From a checkpoint of a small autoregressive pixel model: layers 8, trained on microscope photos of single blood and bone marrow cells.
Rows from block 4, named by matrix and row number. Rows with one number belong to one attention dimension. Each number is 500 + 25 x the weight over its row's rms, rounded and kept within 0 to 999. All counts start at 0. Numbers have three digits each. After the name is the row's rms in percent of the matrix's.
# v: attention value (model.blocks.4.attn.v.weight, 128x128), inputs 0-63
# proj: attention output (model.blocks.4.attn.proj.weight, 128x128, transposed), outputs 0-63
v.3 096:454502515526501520493524491498504483501490498503516481486512476482523518510510514509547515474514556553463496496488469438506528487487508476460488494470506485513528539537515520536427507470486549
v.4 092:548464475527468519471490459515548480514519484537471526475504506523474515540502526496520510515529530533488478491526515441491520466521503474522489512511485479496518483468492520460426476466490480
v.5 093:444511506460476479487503477499499499489456510489497486489503500524472544489509519527506476475468485493497537482510529525489532532479545484474522456482478473530500497478480526519502466495513498
v.6 089:495503449487489517467538464473498531487500503490484533503486521500485537492510490492494469466494514483486477457506480488493522495515490494528482503477494514532556523472479487488525489503405502
v.7 084:547513483468519523520470510513560467501541519488475521491466453513492485470470494501493482516520540477439510515487514563478559493473529491536499505471475483509469520507498487490469428457528507
v.8 099:495508512537483437506510454497493508469479480525496524479465492484434483466466487444484511463506541525462448538483512543489468495498535521492493508484459492497477523495500488518499550485503500
v.9 097:525513467494503513493452489491497494528486479499512498485499522508531454527494465506495461485493544514502495474563474485501498521518491543530503507525464476522535519485477471498483541488550518
v.10 093:500509544480512513481459469525523523503511512483555528505496472478494493460529509480507496466501518520504483500509481564541495493507497516495504556517499498526490498450502519493524479476483484
v.11 101:518500517495501459535466501532571529500509467462536522472501521439478482516521520488532539510550527522488544505502559508527520487523475530532519522468539487500514498500472547498499530495473529
v.12 102:512492480503484485533470492510530511525508549514492497493508468496440495489523525508458485491469444488476501519482498467542553497478504493508510444526538540479459492530514506495528490480546475
v.13 101:501485569506499476486536476522458514481498454511520510449499486513496495537462458506501525461502500491507520432542464475545507508514555489496479503476492481448536501494460508523520530494478447
v.14 095:504497542519488507492478472514526472486533479474486495505513477551493476531526539512508481506510457487459505476508523493543526531432508514507519497519491501480462529458503526504459488478477479
v.15 091:498497530514501533468518468556480460472491504538487519517512493479529482511531487506457496506551472519495516475480467483438475525482503503522471543451522504509441451508537455519509503479453503
v.16 090:524490539472539516479492488481517517500487486525506513494476462484480489479533420552485488502478455514511504457502484501530472520505532485497491495471465438464541470510474516460515465451540476
v.17 103:478466523501483512508481502478510480544507525522522479519486503518586528536494487524493501559522487488496490485476558533539484491481450512497514491467435507514487524490504504454532511498529509
v.18 086:518531468505517448540489487521502511482521515523490517486512481481513506492473542514475516498501521444538525530493479533508504479485540514521441483519507497513537494473440547512465492468513504
v.19 093:508502534492570525499490498561511519547531462512492486510490519527476499477459466493518496519516502480435528509521443495499511517468510545509515520546504522533477487475527489475499510491503476
v.20 102:485511498502513506484500477503491477496524500469550491505514515498436518499501535482539548488473486461551474484519531460475512470453502497504462535534473496479458531528490492474530540481497490
v.21 095:518527480487545477501529470498538493492478514459516492531503462507512515539516493528538478530575453524469463475470469506451482507493507505498492513479502495485435496480465525500500466534503507
v.22 099:496462491445522493499493488523480464511488507547507509509516479475486464512533454493500496491509464488471501476461564450471480493488482532466504505478533515543493512498503519494461530488510481
v.23 094:494475507501528486475472500552502477510509468539495505498468497482487492495495496502496523507509490553480506520514530519513498489539494454501546498484514536495524493490495542444517499502497563
v.24 095:505508524469483482491541526497491521538474532528513529494476497438491502513478541459520461455463515486454504527503524468507520474496566457509483500501501497501492462498548465474482476521519496
v.25 101:489476518475526490505489515471522522495531496484580502544518491533486506479467516482523567454517481522488449519510458500476490512432482514568510497471518523483476525485487481527488489459496513
v.26 104:489477562480470494490473499533506471490501508500521534505494528490498500490508443511531481524529505503508419498509488490489483496468490482478475482510514468458502541491481513492543502509507470
v.27 094:488463495515485488504491465492501500480534508512501464514529506526490591524478490506507504479459529497525542541480485512515483470496489465479495483511441484457503567493481492491528472511519463
v.28 099:487518539485521497477498528499474512529492525505493509466512510445531494484444494487511495497509485484486518499509488547522477504499505477546490479458495519515507541514483510516510540488476531
v.29 092:492480526497475483483520470479507504498508536479485516474512540540502479455485515500515490508532467460517502541458511469495473530518493504522504462474481497485548497496518488419515468482510536
v.30 101:496509517483500517482510462515493513506506509449507483501487483404533507510497495514479456486496468436473498503500510488491487531492531513528559515486507490499513530531482486451477496539486517
v.31 095:522515499515502489450489530509503575514490564525519522495515476509446516486510455473520506496480554470537519502506451501521501511462517473484489509514514489489467521549506555523503514540499459
v.32 089:505507523443556531527519522537474471507501517510504520535521496507508515472508475483499538483528505452534527503494494517495480469491519517464538500526495518503543522515474475507525521518525485
v.33 093:484484493537477479508447498516514469493545475497509546463493495461514480522513498523516516523515460516550480490462491547458495484482486457482506530476565496491501547487505499453468475478516492
v.34 102:527515497498482513559506511502505489501484493524532520502474482467534499522484506550485520486527569516552527517500481520483500508469506549534493506513484505479554503527504488511474470525553524
v.35 089:493448451509480507471520502507512514528506502509484495504435530494498495494515500534508509469516492531515517491494505502537527445465499516522446479485495473465454467516470475489508470495528498
v.36 091:454525479552493533464488535521500457474526529508525481515521521477492505515482478502523500526443508541520460513471461514522515498504487502530490503532470463444470470502470486468506495510522496
v.37 091:471539469444516502526512507511539544506556535505528513514504505500496529538494468507471500481462525516496503499478542510572501448523478500548514508489457475487502470483506463466470480467490496
v.38 093:508478504530494506493455500477476550504485434480496501470509485484485557472480490500477460500523477503503534500477489523500502555497504457485485533538437528545451501488481520500499491481533474
v.39 096:513512456522491522491504458533482473515494507533521487573483467487490514552516473521481529493467478497482510533525500516459523522480530525473497529523548512498542522508517500445521505490527523
v.40 098:515550471528519539505503465538496522492483505473482488484499471461478501477525429483526516461519442513519502524494530486514494493479529494479467497482485492502524511495518487450505483485485516
v.41 093:515477497513520515543532474518517516503471500553490477487482553550515515478523502518531474485512504497539501513485450528473517478480490487479503492479495486432533493498505492477456495535522507
v.42 091:490466515516458508527505494475462498469512514521460495519499509526506518504468492496530482503446492514496512511496493470516508498473469499485505509574474506516497491502525467470481498520525489
v.43 097:490539525504504482524545490490490494500484529495485509531519484527491493503498491538496456529502504445483546482437503499504546478463538484499534480470476520519491485499486494522478523532505509
v.44 091:535527484462527490475483489451483509471559476526519496525518505498496501498489535519510521457508506464491523506508493494543538495509545484518510444465527507483505482520516490527538517541492494
v.45 098:481498466528529489523528496522504487499470551492508509483470512499494518453534544522485521489498500464478531528522500527464500552543479487464544523464498505455483497518555493503490535525489459
v.46 086:529480449501499518486513520555499485501471505477526493541494470496448516488501486498476488490498536455531460508507514509493475497489479522475488489507503492479479497492514501477524523521501516
v.47 099:510471444511464519487519525518526463493499492488564485453507541525511472479473463521515499542477458521475503469482512474515498507507532515519498480530543523497529514502482481479499490509456510
v.48 100:511482537495494463528490437515473505532483510508482498500455494509492497509533492514558534504537488471527461506502486484518500491491514472494529509493473466514495525505446519503465565526510484
v.49 098:497520463529497487452518495465492508511521462486544487480479511489506484533479479536482454513504499502481484525532538501506508519520510547456462519498517529514524481511490493504522432527526522
v.50 103:528504493458522486472504512494494497460503520458471510482491513481514524475496487506530505495545549453511451511528527517478512489528510499533506520479535521511521486506538422477478484495546454
v.51 095:500517493488498532495483484548447497527490499469502539521491475514485489487518495502470503507493514540539503539519449469465540485495504452503511512499550498462514503497489464534476505504500480
v.52 084:504460528502522504486519540497501534518531442488502500496520492526521503522513470464516473480527441507482479493515500494508513458528509495448515508506517486480525529512524480528494523491472499
v.53 095:544484459541489484505472522511520488522532533488515518493488507493491527474497459512503498528513534538512466521511548525477502513528546489500506520535451482524520483525516489537513540462487466
v.54 098:471531475520520548495505498494473480523460512520509501506499531499489453488508469529478459479541517486498473481504487500531522497413504500522472492522468534480487504415481527520494548495496495
v.55 094:499533528504469484465514478528521506491490445525495501441502517489497484503491510531533473482487503484485509512537524547497468495502530462519516492481507496508499489477515446466531538489512479
v.56 094:556511510513479528473520514504488479511509465526555522475477490527481482501470542451496489536468477506490544532501484473505471454488482481524502496480515486543499498520503492487467481511487446
v.57 089:444505494504497497472473497455439500467508474483494494516487496475460535479504481540550523527490522522508514466487480499462521489502498520546500520482510548516524477494515501508489544492494553
v.58 089:531537466487497484531504503452511549491477494511503517476484498517490517507461511514534509490510459491519495539541457531505498510491522517495487530479486487482460479551530507538436509505485508
v.59 100:474465512437526477509497511534495514484463467481524520533505508477490500476488506494492500538475541473508478555558530483512523460504523480466493479515517484559497487478499508459502464515502528
v.60 093:503504463533520559519478507502464520495505532457517510530501479507520522451480450513475502520446516537515480524543465436493489472518495534496498488514524528504490508487511502476459505481473484
v.61 090:524502497480484478527489467467500475509478496485488547511499539519513502504517525484517466488497473476458519501476520509507507520535537504486516478472550488508486489507499498457499505478494502
v.62 092:482511477528499506571504464490480511502504505495558485491496514508509544460550513489495489483549476511476506508523499465521501525488479465479499474527550521520509459472471425477508500517524523
v.63 086:503501509496498488483533456477541478487501454480507505552520508479531495448520541513490531485538526508513493507478522503487542506533472479528487527523533490502485501521546522477475455435517523
v.64 101:463457469497465503480483501526503511496554474500516524467489500523500494497500483442502506520489425460515512485489507478499492480455467476516533511478529510501528505473487473526496522506435479
v.65 094:515534561485506470463510486491483514472478503542514494470536510528527508552476519485496521498477480515520507476484517481533491508537536490471503458550475478460452509487472538480537527478490517
v.66 102:495473517504514497517481512489500507507551510527474518538454519490513465526498491463515484506526540483515483485504524447518549475447497514560523481477460479464497461485503510561524531453505526
v.67 108:513439493487507539525514511523471503535454541533495482499472506511449501494534458516474521506477506524477490473513491461489527538494539483512487489512476491498550469447492466531469526516517485
v.68 106:515504498496545498483501499484476476491533540496483481499515515523486519517464487505464500495500463522514533483537544511511533513459511537536546480524511479527503521509536497503506534497478501
v.69 108:483497491485497449476516507551533489482515478483514535518484522504479495487504532509502512499467479470483530495504497501487538511529525534438508471530493511555519473532456489485593478479489514
v.70 097:486467506473488529498462488531456503513470452522540466507470536484487508511490495505541485529515512465479506476497482485471468490496521483479461499492565529490522479453530473472557547459494490
v.71 109:529484499544493545529491498562511484484470514495456473497493514468526531475523535465496512527490549550477534507524476482485496503554474509491519482572515490521445547507501496487523441525501492
v.72 103:448464493503490463475484489490506518541521522454557467540494505517515539504490499461497533517526499500487473517494476531497529481476479523495502503516451512478467480543506491505472459506504505
v.73 109:558526488489479496452505471535552475470545478498502519490514518458510549444494505503540497494502507486495516512518461497556510497455463560532508532534489546506456514494471520529505495537481488
v.74 114:478488534528504499453475528494529499494513478513507493520526529482480510506509536507513533459499460450493513507508539449556480506523435515508534437513543498551480502494521491514472455501526495
v.75 106:518505533486505490560502473473503495534447501498517495514489531489487462509491476490493464459482481511473457466527515466492501538492532502457519494525493520534514470503481537508506568513471478
v.76 106:503482484486509514473500513515520489564518502474494455475504464514543508483519528519493488491554531466520480490510454529451472475509490518503497463465491482532523495521476504494542529483471500
v.77 104:522494506485498474466455497485535469480523460466479487495481482500496509491494521526502472503496494500493501470457480444471559501460496493511506478513512529527490545519485508534467477486526493
v.78 118:498507506475506479518513456510494522477493489494496492509527533515494512511493522466465505480454486503527504475491512495487478477492524470529512456509519478511449533511504523478472499524517489
v.79 111:485482496521553522477494480471507494517490504465536546499523496529525495498515481477515457492506487528470496499512485520509471498497477462473510491485501454489481549506480479531534525463508490
v.80 103:511513444506475513496510492481503440488524534507527494504524523521506442546479510483523515545478489486496483494519573541506494505490497486519471482485511502467506546481472503510532470519448515
v.81 099:488504520453495533507474491492525447457492564460501531491503500489553502522520509488580486543509497525527493505472544488523501534516509509541524494523440500531474489532528515497484485479520532
v.82 112:457500476478505500547464530441525529501512472460461495543483494536526499499464513498514528518524499509472488527473520493529552499512491492494484483482476489520477466521477495468524501523461523
v.83 108:521487497521473515526501520502521524488528468518527497521493549461496453518515461497516535520508498504484517493499479572486518435499511543503518486509473483504503506471495477484490506504534503
v.84 109:526506460484496466478490515521487492488515482456505502485473532469491475506479490509544543479516473487458456510450456507483432499482485529515501488502484464480517526559494488498524512501536554
v.85 099:501495480487483505495505494534502507487495512500481484534509523531527541493511499492475501494479520560477541501456474483561475501492489513450517519518463482537550492456532533487532525490477544
v.86 107:467512519493518502478533526452503521491523519500505509498483475505523501483483509454516529527492486488542480491441492510496550520524510506523467513507513507505507459467532519484502502521489533
v.87 113:515497487452438459512505505521505500504484482472478497527490501492422520525508508488492504486495504490533447512505501486505498530528480541483520505528487521548463531513503517475531543469504523
v.88 115:483559495475513505495509500522483513492463530532476479494505526491472513463521537514492461508539496510512503512532443499492524513495533478437518462523548479472535458483519473493479526535504482
v.89 107:475475486510499475487508515473481520513501518451509468522498482457500503528522499528529497517530517472512492468544470544511513483539524482502532490444553533490498489532484494522498500480509488
v.90 107:506480515537480515464503483525491474481499475533523545516521493482479472514487487511491504444524508507487478517468462503503480488501489556507479494480482479531480499481447542451486505547450493
v.91 108:521491530449494502510514553485515436530515553514519443491511513460491522504534509523497455476512459485486474523517549500519491468524475474497488483458484441514491467482464504471495502500475517
v.92 100:499489477507478469528549484488508497517475452547504527516482514498545493469531488498528505524503510457491480499514521473462481499518471477492523481493489457478570507496502504496465468520561478
v.93 105:506448462531480520515519538479537518507488476545509503517554508459517498539525499509499462529456493509487510472475463523497516492530515476548469538526524500507500493489489500538496475541513531
v.94 103:515445489442495505512506480518481518487488513528493482490481501468536517527510506491480492493495456560530533509534463475529445514462510511508524479483498536496543468522508502482502463521518449
v.95 102:476507499492527491469520496509524526502501519536516504461486472511480461575495507519536568489505513497465495483476495498499475494476549495442543486500485503540489521499493521479526482527500508
v.96 105:472497468495489516464495502509498477489508499486482475534496476529502522482500509474446474477484514439484533484474565544491484537466477538541522516508493474476477512504497466534510469512482489
v.97 108:515510425493509529539559462493483518518518502508489476531534476460537523496502478495501512507506539492513512558463522505524480480508467527460469511518522509535524501485542528511524478523494484
v.98 094:528483527510511481507517452530461512516502463529535487532482470488550489499462488483477444502516448500506507520534515512474493502501492455514500494495474502548473515522531488534459501486499458
v.99 102:512553504511549513515526504485496499504491488477500520499479526532490518483507476494533530523511467484478510483508490514490491529515482516525482477517502503513505531511525497488525480494478528
v.100 102:493533534422536523502502512536518499493547475473492491502455492526458484513460509486541537474475483525505506537485487518493455500499501522506537487499472491539431434490526498490500484526511509
proj.3 098:499504492527441517468479511478524480496466516511507516508500521561508544517488478480485512504531520516529494485464481519481484526442506532503512512517490495527491507507498503512483479510515480
proj.4 094:471530461569486504489476501521517511480504500488521507500486480504480478518481531498514513522526525469518484491475471522490545475528504520522481467487504489459508502476488506570476520437540492
proj.5 095:511517498502531516495501491566533537497457537479476514537494472495476501538495453513520500497511471485489529500482512501497500546478498497509533511486510444504506492481493500482465467493500533
proj.6 087:460490483477491522534540470525497493452461492488496500580486510510500463519514453502482512491529474538484456515509483499515485481482524557545482491511465502520493545461466509497526564452478504
proj.7 085:503475470503497475521493488531523529505513494550473514497472538484536473472514507488516462517479552471471511465479466518455494472491490531525510485522512508479459479481467486456474463502513463
proj.8 098:501493483539497493482538523480481452516484477464485521508528466468532542471500468499481492521470474466499493502507517492514497470462476521487518491498493459498511491471476498523499499509547416
proj.9 101:463500460516485485469513489527513510488504486520526578499550498501463471484511521518520471464460531493477523511471506497490524478485563508523497486495491494531457503488507488514553496516474519
proj.10 102:475499530520523521520528499475454523520521510505516482514499532486500495508499533483555512488480506436498474496508519465517518474506501544496508527507489481472518519512471477499499502486480464
proj.11 098:527476483538554492464494484485494533521522495503455502542508468536522524489480533543495485493441485569484501482482505483539533517514501509484496465455499459496503539490512506534491473500498475
proj.12 101:520531483543536562518509491543513492504496514505482474510511473505530489521509490516476494487493492505495466508547516490446487474496518515508509510525530539510527503462498472480497531477484525
proj.13 105:468455476511533528496535522489489462510487529494516473534534475540506488580516480485474488511511482490533541508456504512515525489514477493468502500484486491465533491464542500490513485447529514
proj.14 097:503460493540503562535480475524476521514484527506519512525556490484482521511520506416479473445453499499480519502494496516487479477526498484499529513532506506520522516496494491512459481521463503
proj.15 094:503498519454505468479482512468503472485507489521552534505473502526462518486514461474524449502469514527507516530520475422468515502509492493516476501496466529467516438493472518490501525477470496
proj.16 092:495465530509535560517503507452484485498561539542485500507518499497471518515502452498513514519536536460493448507472541525489516515484513531476481542543450528490538476482513524467514490490497539
proj.17 100:520527513454474468494481490513477492574532494486509515491500505486513453483509543511457508475551511551465528495458539524487507498507519495495523500486495518498523494509490478529495502535474530
proj.18 095:505528482534472499492528524532452542518496461501448474500537528472533470491493534544520500503494513499492486502524472488490495508488513540472491503524508496516548474505475454478469501451488497
proj.19 094:485522544526480502489528449527501530518506509515505495483496463517491506488484490468514474469468480490483516542480495507443539526481515507470474478496480501511547489476520494489540505521500516
proj.20 101:528506530522502540537519500507460519457487467463541510477510516527479476542501507510501495496526494498484541510471499521505522549430524490532509498470478519504494520531494516492523462450545496
proj.21 102:501489499474506521454496510505462499505498487509525513502490457486541522447458491517535515500541500535511540514555471501509488507532515503542508499495494482516497442543504512515496513525496479
proj.22 096:501489454484455542516511537523510487524495533498496566524539493490539523529507488514525463479562511520502527492506494487480528513501537476500498517463479530510527509469506469518498444502525490
proj.23 096:492478516473539487497466508452492502447544511526473479503509547518525533523465513511483481468525481495480492523535498504495528538514531537472481466494497496456483493461513470531521497487534526
proj.24 096:477489503525513513551498509513507502478503482524552449525462526499525524473484503474474499505525479516508463483529505520479502503537498522520547497503502505483544487501466463465466511509481481
proj.25 100:510482532511500541476483451469500539491472511453522523491504501507503499498473508508516559496465524500486530528488557478486463476506515482530511473467501516487481520480516475484478490509539485
proj.26 101:529502451504524470504523486501474442499475515499515522538503524522528481476485508542477520496497542474493484493474512469525502537476508508542515516491531493503525461528540498530524489531505512
proj.27 098:538503542497500492509454526506491518537459466445472445492485513465514539520508492485490520461519503471508489466482526537496520478499462507528502515532536525522511517498548484489468483482516495
proj.28 103:486444492557456503494525518519466494538489502517476467506497476515485459483489509487502486520522480527510481470466516462505504532512540493518498543514494443457500514503476557472533536495527465
proj.29 094:514491561517506496506480508500514497489478522490493495499512499507527487444532480525491488512514517553526440470498495503508523475505510476501488460538497494493507511494521530501530500533541517
proj.30 104:461492504525482511517495555459504533463532508507561403554477513463494540478463503500504476479479482537523510524515501517512493514501505526495517487508473503503481468516540533517510518507548528
proj.31 098:516535514483509525455515496520444508508453551497495470512485500532520466480549460508483497541490496491497504527506538510506492524498520519468527488514517491502513536525499468517480487493490490
proj.32 088:503545526465445517518516485470515501516480455494492485474494513487533499463490503505522465485532512488529514516468517486499522509484500549446448478538493560526497527498489471458527463521486523
proj.33 101:474478508520497486477483485480439523504548444467487506478508502495542498504541489518497517469505490533504526452538489457492503477468515450470487492503536500517533508511508521516441482479450498
proj.34 101:501493482488458444536519526478482517472516472488494493500546511520506555457452509512492496544510517466471524473493520507508520496493490532514510481495529538469500479472493471480489503481508489
proj.35 101:486466482499524489559513503521527514472515497497495494524441488508489488540487490510510568508506523528519512497496565534459497507516497513510514493521498514480525509492455481507451462483514518
proj.36 096:501508505481494493461506475526485489478511514479507504494469509506473567473499490483498530422504514519525487504523527535496463527507538478530479508508494508548519488504503485480469533471467513
proj.37 094:462497465468470494513494514488508491469503510504523482525541489506513502488501497503501494495511463550490481469509564533472506479508473503549492491475492494516475525476537493455490509512501495
proj.38 098:519508494527519475551500500533473487534536488501499509520482471475493514478507529469468508523507510511516537494503532494496489495489516488520524521509479535499506508467488484500531443453517510
proj.39 098:530504467473534525467484522481511471490496467501502495482517528486470490475525514553520515524494479490491531522505503495514487480494512467509523481497490461467534504497510485537469512546455507
proj.40 104:521514468531495512469480510495479488445527507475518479514494471487481534479495482501535510473509549481525528458468485502551537524534532505516517538516513527516528480503496480512521484517515482
proj.41 097:505529483514489489466509514468512522462515490489486492470520500521442513454496434541487541479513518553491468468515435493512515481516479472502449549551517500476490519481538497483476478492481504
proj.42 097:508511485496505526555511542533554507484480434469506515505514474445481466485509563493487502521534493468523514514527519527510500477527486459540521504517513508514495480513451477493526452507503513
proj.43 101:534488452484487512500504503485521518508508516516508512527509493514494482503510486503476489496491480561588468528501505526478453482523475512523522492482529477500476491503445484474473486484502462
proj.44 097:506487568448474482523481495502494501459459508541480490514482539496547455517464495540462511518497464493503523509480473464508507527469476488522490478514471534488534538492502519483514505498499464
proj.45 099:496521476501511516505456497478500468528506529481515486511538536512538472495508489487469484460477504502529453477512520497491470470518511495472497513506487553507509438509472537479518475498527493
proj.46 087:454492484479478540515485478499461525471519454468495501488492513510504476497511454514468465483557528453516532423508459503507515498508488484448494466509485457481466461516497459510526489541525455
proj.47 100:486496482531473464500511502493547481427478522504511485472481492520492501497491504472574518499526540496484503466508476546525468463507497470494489526513466495482474511482507483491540505508482561
proj.48 108:499500478500514534545503498530459481518442533462488509520494504490467540509493487537494526512504489518499520563493505532532536511506465480483520515527549560503471481491506493498498511491494542
proj.49 102:480460543494480492503514557507539478511489484503519480499456527512502480496508489516534455504499473517526512509496437539530522505524527529504496496467516478532481493509507508554497519464480518
proj.50 102:492525472521479500509481500485492530496504498494512498508488533492494504480533477520491495527522494511497512477478492488496466485513482458472481468482533553509431503487524572511504507464505506
proj.51 097:522514493493506520538468475479489540498450482496513526530519516505503532478506445528490502486496531468536540509460482472509494525498502505457511554461499496489479476493531493461476500514471510
proj.52 084:498535505476547435493484467452501513482502523488508502471482527510500513563531505523469512475474451485493572525504501511501465504529499496513510505484477461520535501476497494529490526510445531
proj.53 096:513474517508491510487492465518479473470520463506471474435502502534460500466545507523492496508512497495517470501485481468514502472519496538509510515433530492517446481481480502512500465506494467
proj.54 103:465485486474501528487523496471475507501485464508537487492482523494496509455530514459514494481570524535494513519496525479495509540530485496496502475512498537503496522445498481487534491503470467
proj.55 099:482550495483461483519526502509494523486500463517534484509557484517440512494497534496485506518438489541502436510483531480498506539528551505534535515518498499478536494470488512504516517491503496
proj.56 094:477525485514483530540496507498510516487487467538525521490442469506546470508505504453529471529494539507460547521494488528481475503498515469485531508499518512456494541540533485493472553485492508
proj.57 093:488496484499493549475509419525442490444537500535479498497528497479496515533498518486504539504486471501491513484469541460489505460518482463513452518495471479536485523544507501540497511537542552
proj.58 092:469474519482464514507502515514507506482470490481481513498493481513495478484457467518523512563476493474514504484525515540496515541503475519471471524487535490473534464527429529458469484478488507
proj.59 101:481510490555526491488499519513528549486547505508505525525486532490519487511448542475486497515607506527493500485482491478514493532479496505497560500500509472500502477511491516487515493470490525
proj.60 099:509486525531497517460489525514517485487517516473521526491563549479511511507492536471532472494540512474536460509485537531486537493507492481499533491496506521519475522532486474486503504555474514
proj.61 093:456461479518511490507486484500484491505475539495522512516508529510528489460540553478526526527495487536493469532473439507489518485494499483462476492543477491466504516509477486467476550484532506
proj.62 095:480499456506480493531519468502521503494522523500574491494484502490491489506507461561485564523501459493526494525532495485517526506467474487506502466541477474522495532523502467494522472524469500
proj.63 087:501476520503503497482468504496483511462511470498531472514504501488521485451473479511484514525452475500481469516526514497523515494559487489472475499483500483491482484448517529572526462460503523
proj.64 099:524564525508527529479449539480501494499475520507482519486469518505556498471450499515484464516488491467469503519468502448521490500481492491534513472506505509462487482518510553488533522495504496
proj.65 099:511484464480500504509457509488488508552488521514523502529507502463512515466490530537501534524482528516466442505517522529523472484528484494481562512426479492516517511476519491525509487552514513
proj.66 102:539505475497475511464493503487495529495495494485489507483541512498484488499505514518502461468489450497512501464513526556515470554542459520483519511517485543493511486477537505536537520477490537
proj.67 107:453489512487486482516510527480462553514480453514508462478550486487529463533478537466539481500504509547529486480504539521537508505492494474510501450482471439485493560513462554508496530487495501
proj.68 102:450529495472475434502506488522441533537479506482509508496453472492483497455510426514531491493445507467503482458478468485521514484551476513458517468511478503497491482511467495508511513494516483
proj.69 105:500481517503501461488516504467485458503460491452542506490540453514490563509490524515479474482493507537482506482516521454489451481452520524501502486486466497548517512479531490531482492499486525
proj.70 105:486506471516469469518511434505501489498534489487474458489499506499484524464446501498536455460473501462499466478526463488506493549504510505523490492515526474479526538539493525498498490484474508
proj.71 106:500422521448466510533491470541525519504500468499513490481463521534491543520513469511490480471497511539478503452481479515541513495488547480509486498499548503487529524436462450478474500481507506
proj.72 097:495507530547491513491505466482489503478518517491507468517482503507479502504551506527505489540483443508524523505534508525481511488517508499495525530543485525478518507543470551543523478493488522
proj.73 108:514518467551537509534489499534500489489520497496527534525537500522509480504524491497465504473490511547479487498457454494467477436520519525480485522543527511513496500519487517492489502496523489
proj.74 108:467511505494534512537492465492454520556501475488501525564443466493458499508481518500500489511503528489496527487490464474459511508508501511477525512514519487500501535502522492555521540494463530
proj.75 107:476487498514471487474509522489467500540518557479561546496493513476508457497463474450525528507504484491533481466526460504484450502466465491506515455470499519512484516522517491513517517488539512
proj.76 105:504530500480505528482497524513506497429550476546485445517485550548511511486456509481518490513451498502511500511509475501540506486527487494482487496517536505507536500507514463491482452508494545
proj.77 106:486522505467517472525499476502482483506453484467462477513528504522523535535465479476441475464500465519537507485523508477505452481483465520513487532528511518511519466510526527503514490508499479
proj.78 106:469523524528503524502481523514512501529485494478481492538482448521495515504528479505499449545500516474486509481544496453514507487522486475461498485517487481488509558475485464505468487477469507
proj.79 105:454503479481481502509518500497508487508499541509494503436553533490517510497505482498535499460496499487528476506525462477508505490510488516498552526501555467508498491522504540492494472516470501
proj.80 100:530512474475500511540495530460492540482516478490477546508542536475493558489511493459473503550489481527462499514498504473504526554508533475496510497537485499500561490528489492443495536511522450
proj.81 102:514504485460486529498461473510456489510511494498495500509526487455519496485516501499496528514465452511481534473494518544507528481482471474493470521490583487518544476526538441521535552506547510
proj.82 109:510499498527504511466473490512478518472503504477471502489549497503491491472541509451511464477466490511509547516481495523487510519468518529510539489500538579495499467527509485520447522506511462
proj.83 104:523496512481508455518484489459547533515536514489492466478483477495507543509501494492476488476507531476513514487472419523464497504496489449501565518516493498509483515506484494530469501501482502
proj.84 106:478521509495495512483434462484546521485525510461487435537510502549502580486478544514496476484502546501512526521519492548469487479471483507517473481497529537553486509489504495485479522527485473
proj.85 103:489474551497484499465469467528501503524516449541505483478503452487506500460520456472525494511519491487504447522502502529478511519483502492497538516483551458525495521498540496512460538445502516
proj.86 100:510541509533552508519521515505492548509493477470442516484478487517466464494530471549493477504498497433504515529509477535506519541457515512505519486504500516505483460522493473491455490508501505
proj.87 106:510455513521498537470473463460474495508537486476513528519527495545462502492536518477489464514531542500504483480528508476481514497483482486490484503474489486515506536539523491503490520478474555
proj.88 110:523497491518452528496533527528484484551515518475503463486531463529497509517518476469518496518522513473492476556517485515500493530510507494492422498536497465502486501482525520484498487514494490
proj.89 099:506539478496466507461523502520547534491480501513497480500530557506499506487459534517521490529524547520549543521471469448488509490477495522529496533512499498465526470509489482510523480470491527
proj.90 109:473545518524524503530480463526494532452528486504483488514508513477474517525496523525509502483509507501516485536543477521475504504508489462461493510529496481473513499521519490496458523491486490
proj.91 100:515527514490492500526488528510509508521457533505471495539497493520502520480489483505531513460499503522556516489497568483499539526515482493489532493479489495500529509509529489483499511510529555
proj.92 106:528526507507480501459544505501518495477487490516527484511501490464505537520476544491508491481521521480476554508483514524514485544543478494478498492499522467575482490458445539480495530495496537
proj.93 106:516529493530519490562518477507506525458468489488473489506532517508499463485480480525489513491467509536492513542463507509568521494490511459463517504520482517480479510518483504474506505496534483
proj.94 094:513468533449468500455526490492518485529468476554487507488507448504503522505530495527544501522540486510495530482508477513545493473521515486468482493518460507467486482485475543521496552463528502
proj.95 097:494469509509473458481485473482524480490546483514480509499510467462514525466507533494447524528494522505508506530516493480483501497482513462463487507512516492496477468488523472511491535504515491
proj.96 098:459463463551519506499508517537517491454455511487487502473537476530483525471483474529527486479457455483507501506455517476479506506503482493493493482505532502461557491522483509514494501463461486
proj.97 101:474534540524531480506498514501505492481473509556486495499494514541448497522531467484475507500467510510487509513520487518465570531468544492513525497500467480500484516508447501517495489528558490
proj.98 096:491482489527477483517526519479482469501457495520488512477471491484490478539481481422498502495569492478510497489510499501505542473536471490457510528500507521504483489499484547469552456482474521
proj.99 101:480489476452514530528465499508496512476515479486473476498450521461477488547502512503444526473452514512521458498491507510506552507500513502480502492535496440510514435515502487484469509524496519
proj.100 104:487510441533518495451518502505482497499502502490487485497490497515485463538548518516472506510501526509487514461513500524501499506492524533471483491493525487458469538493538481532478508592495472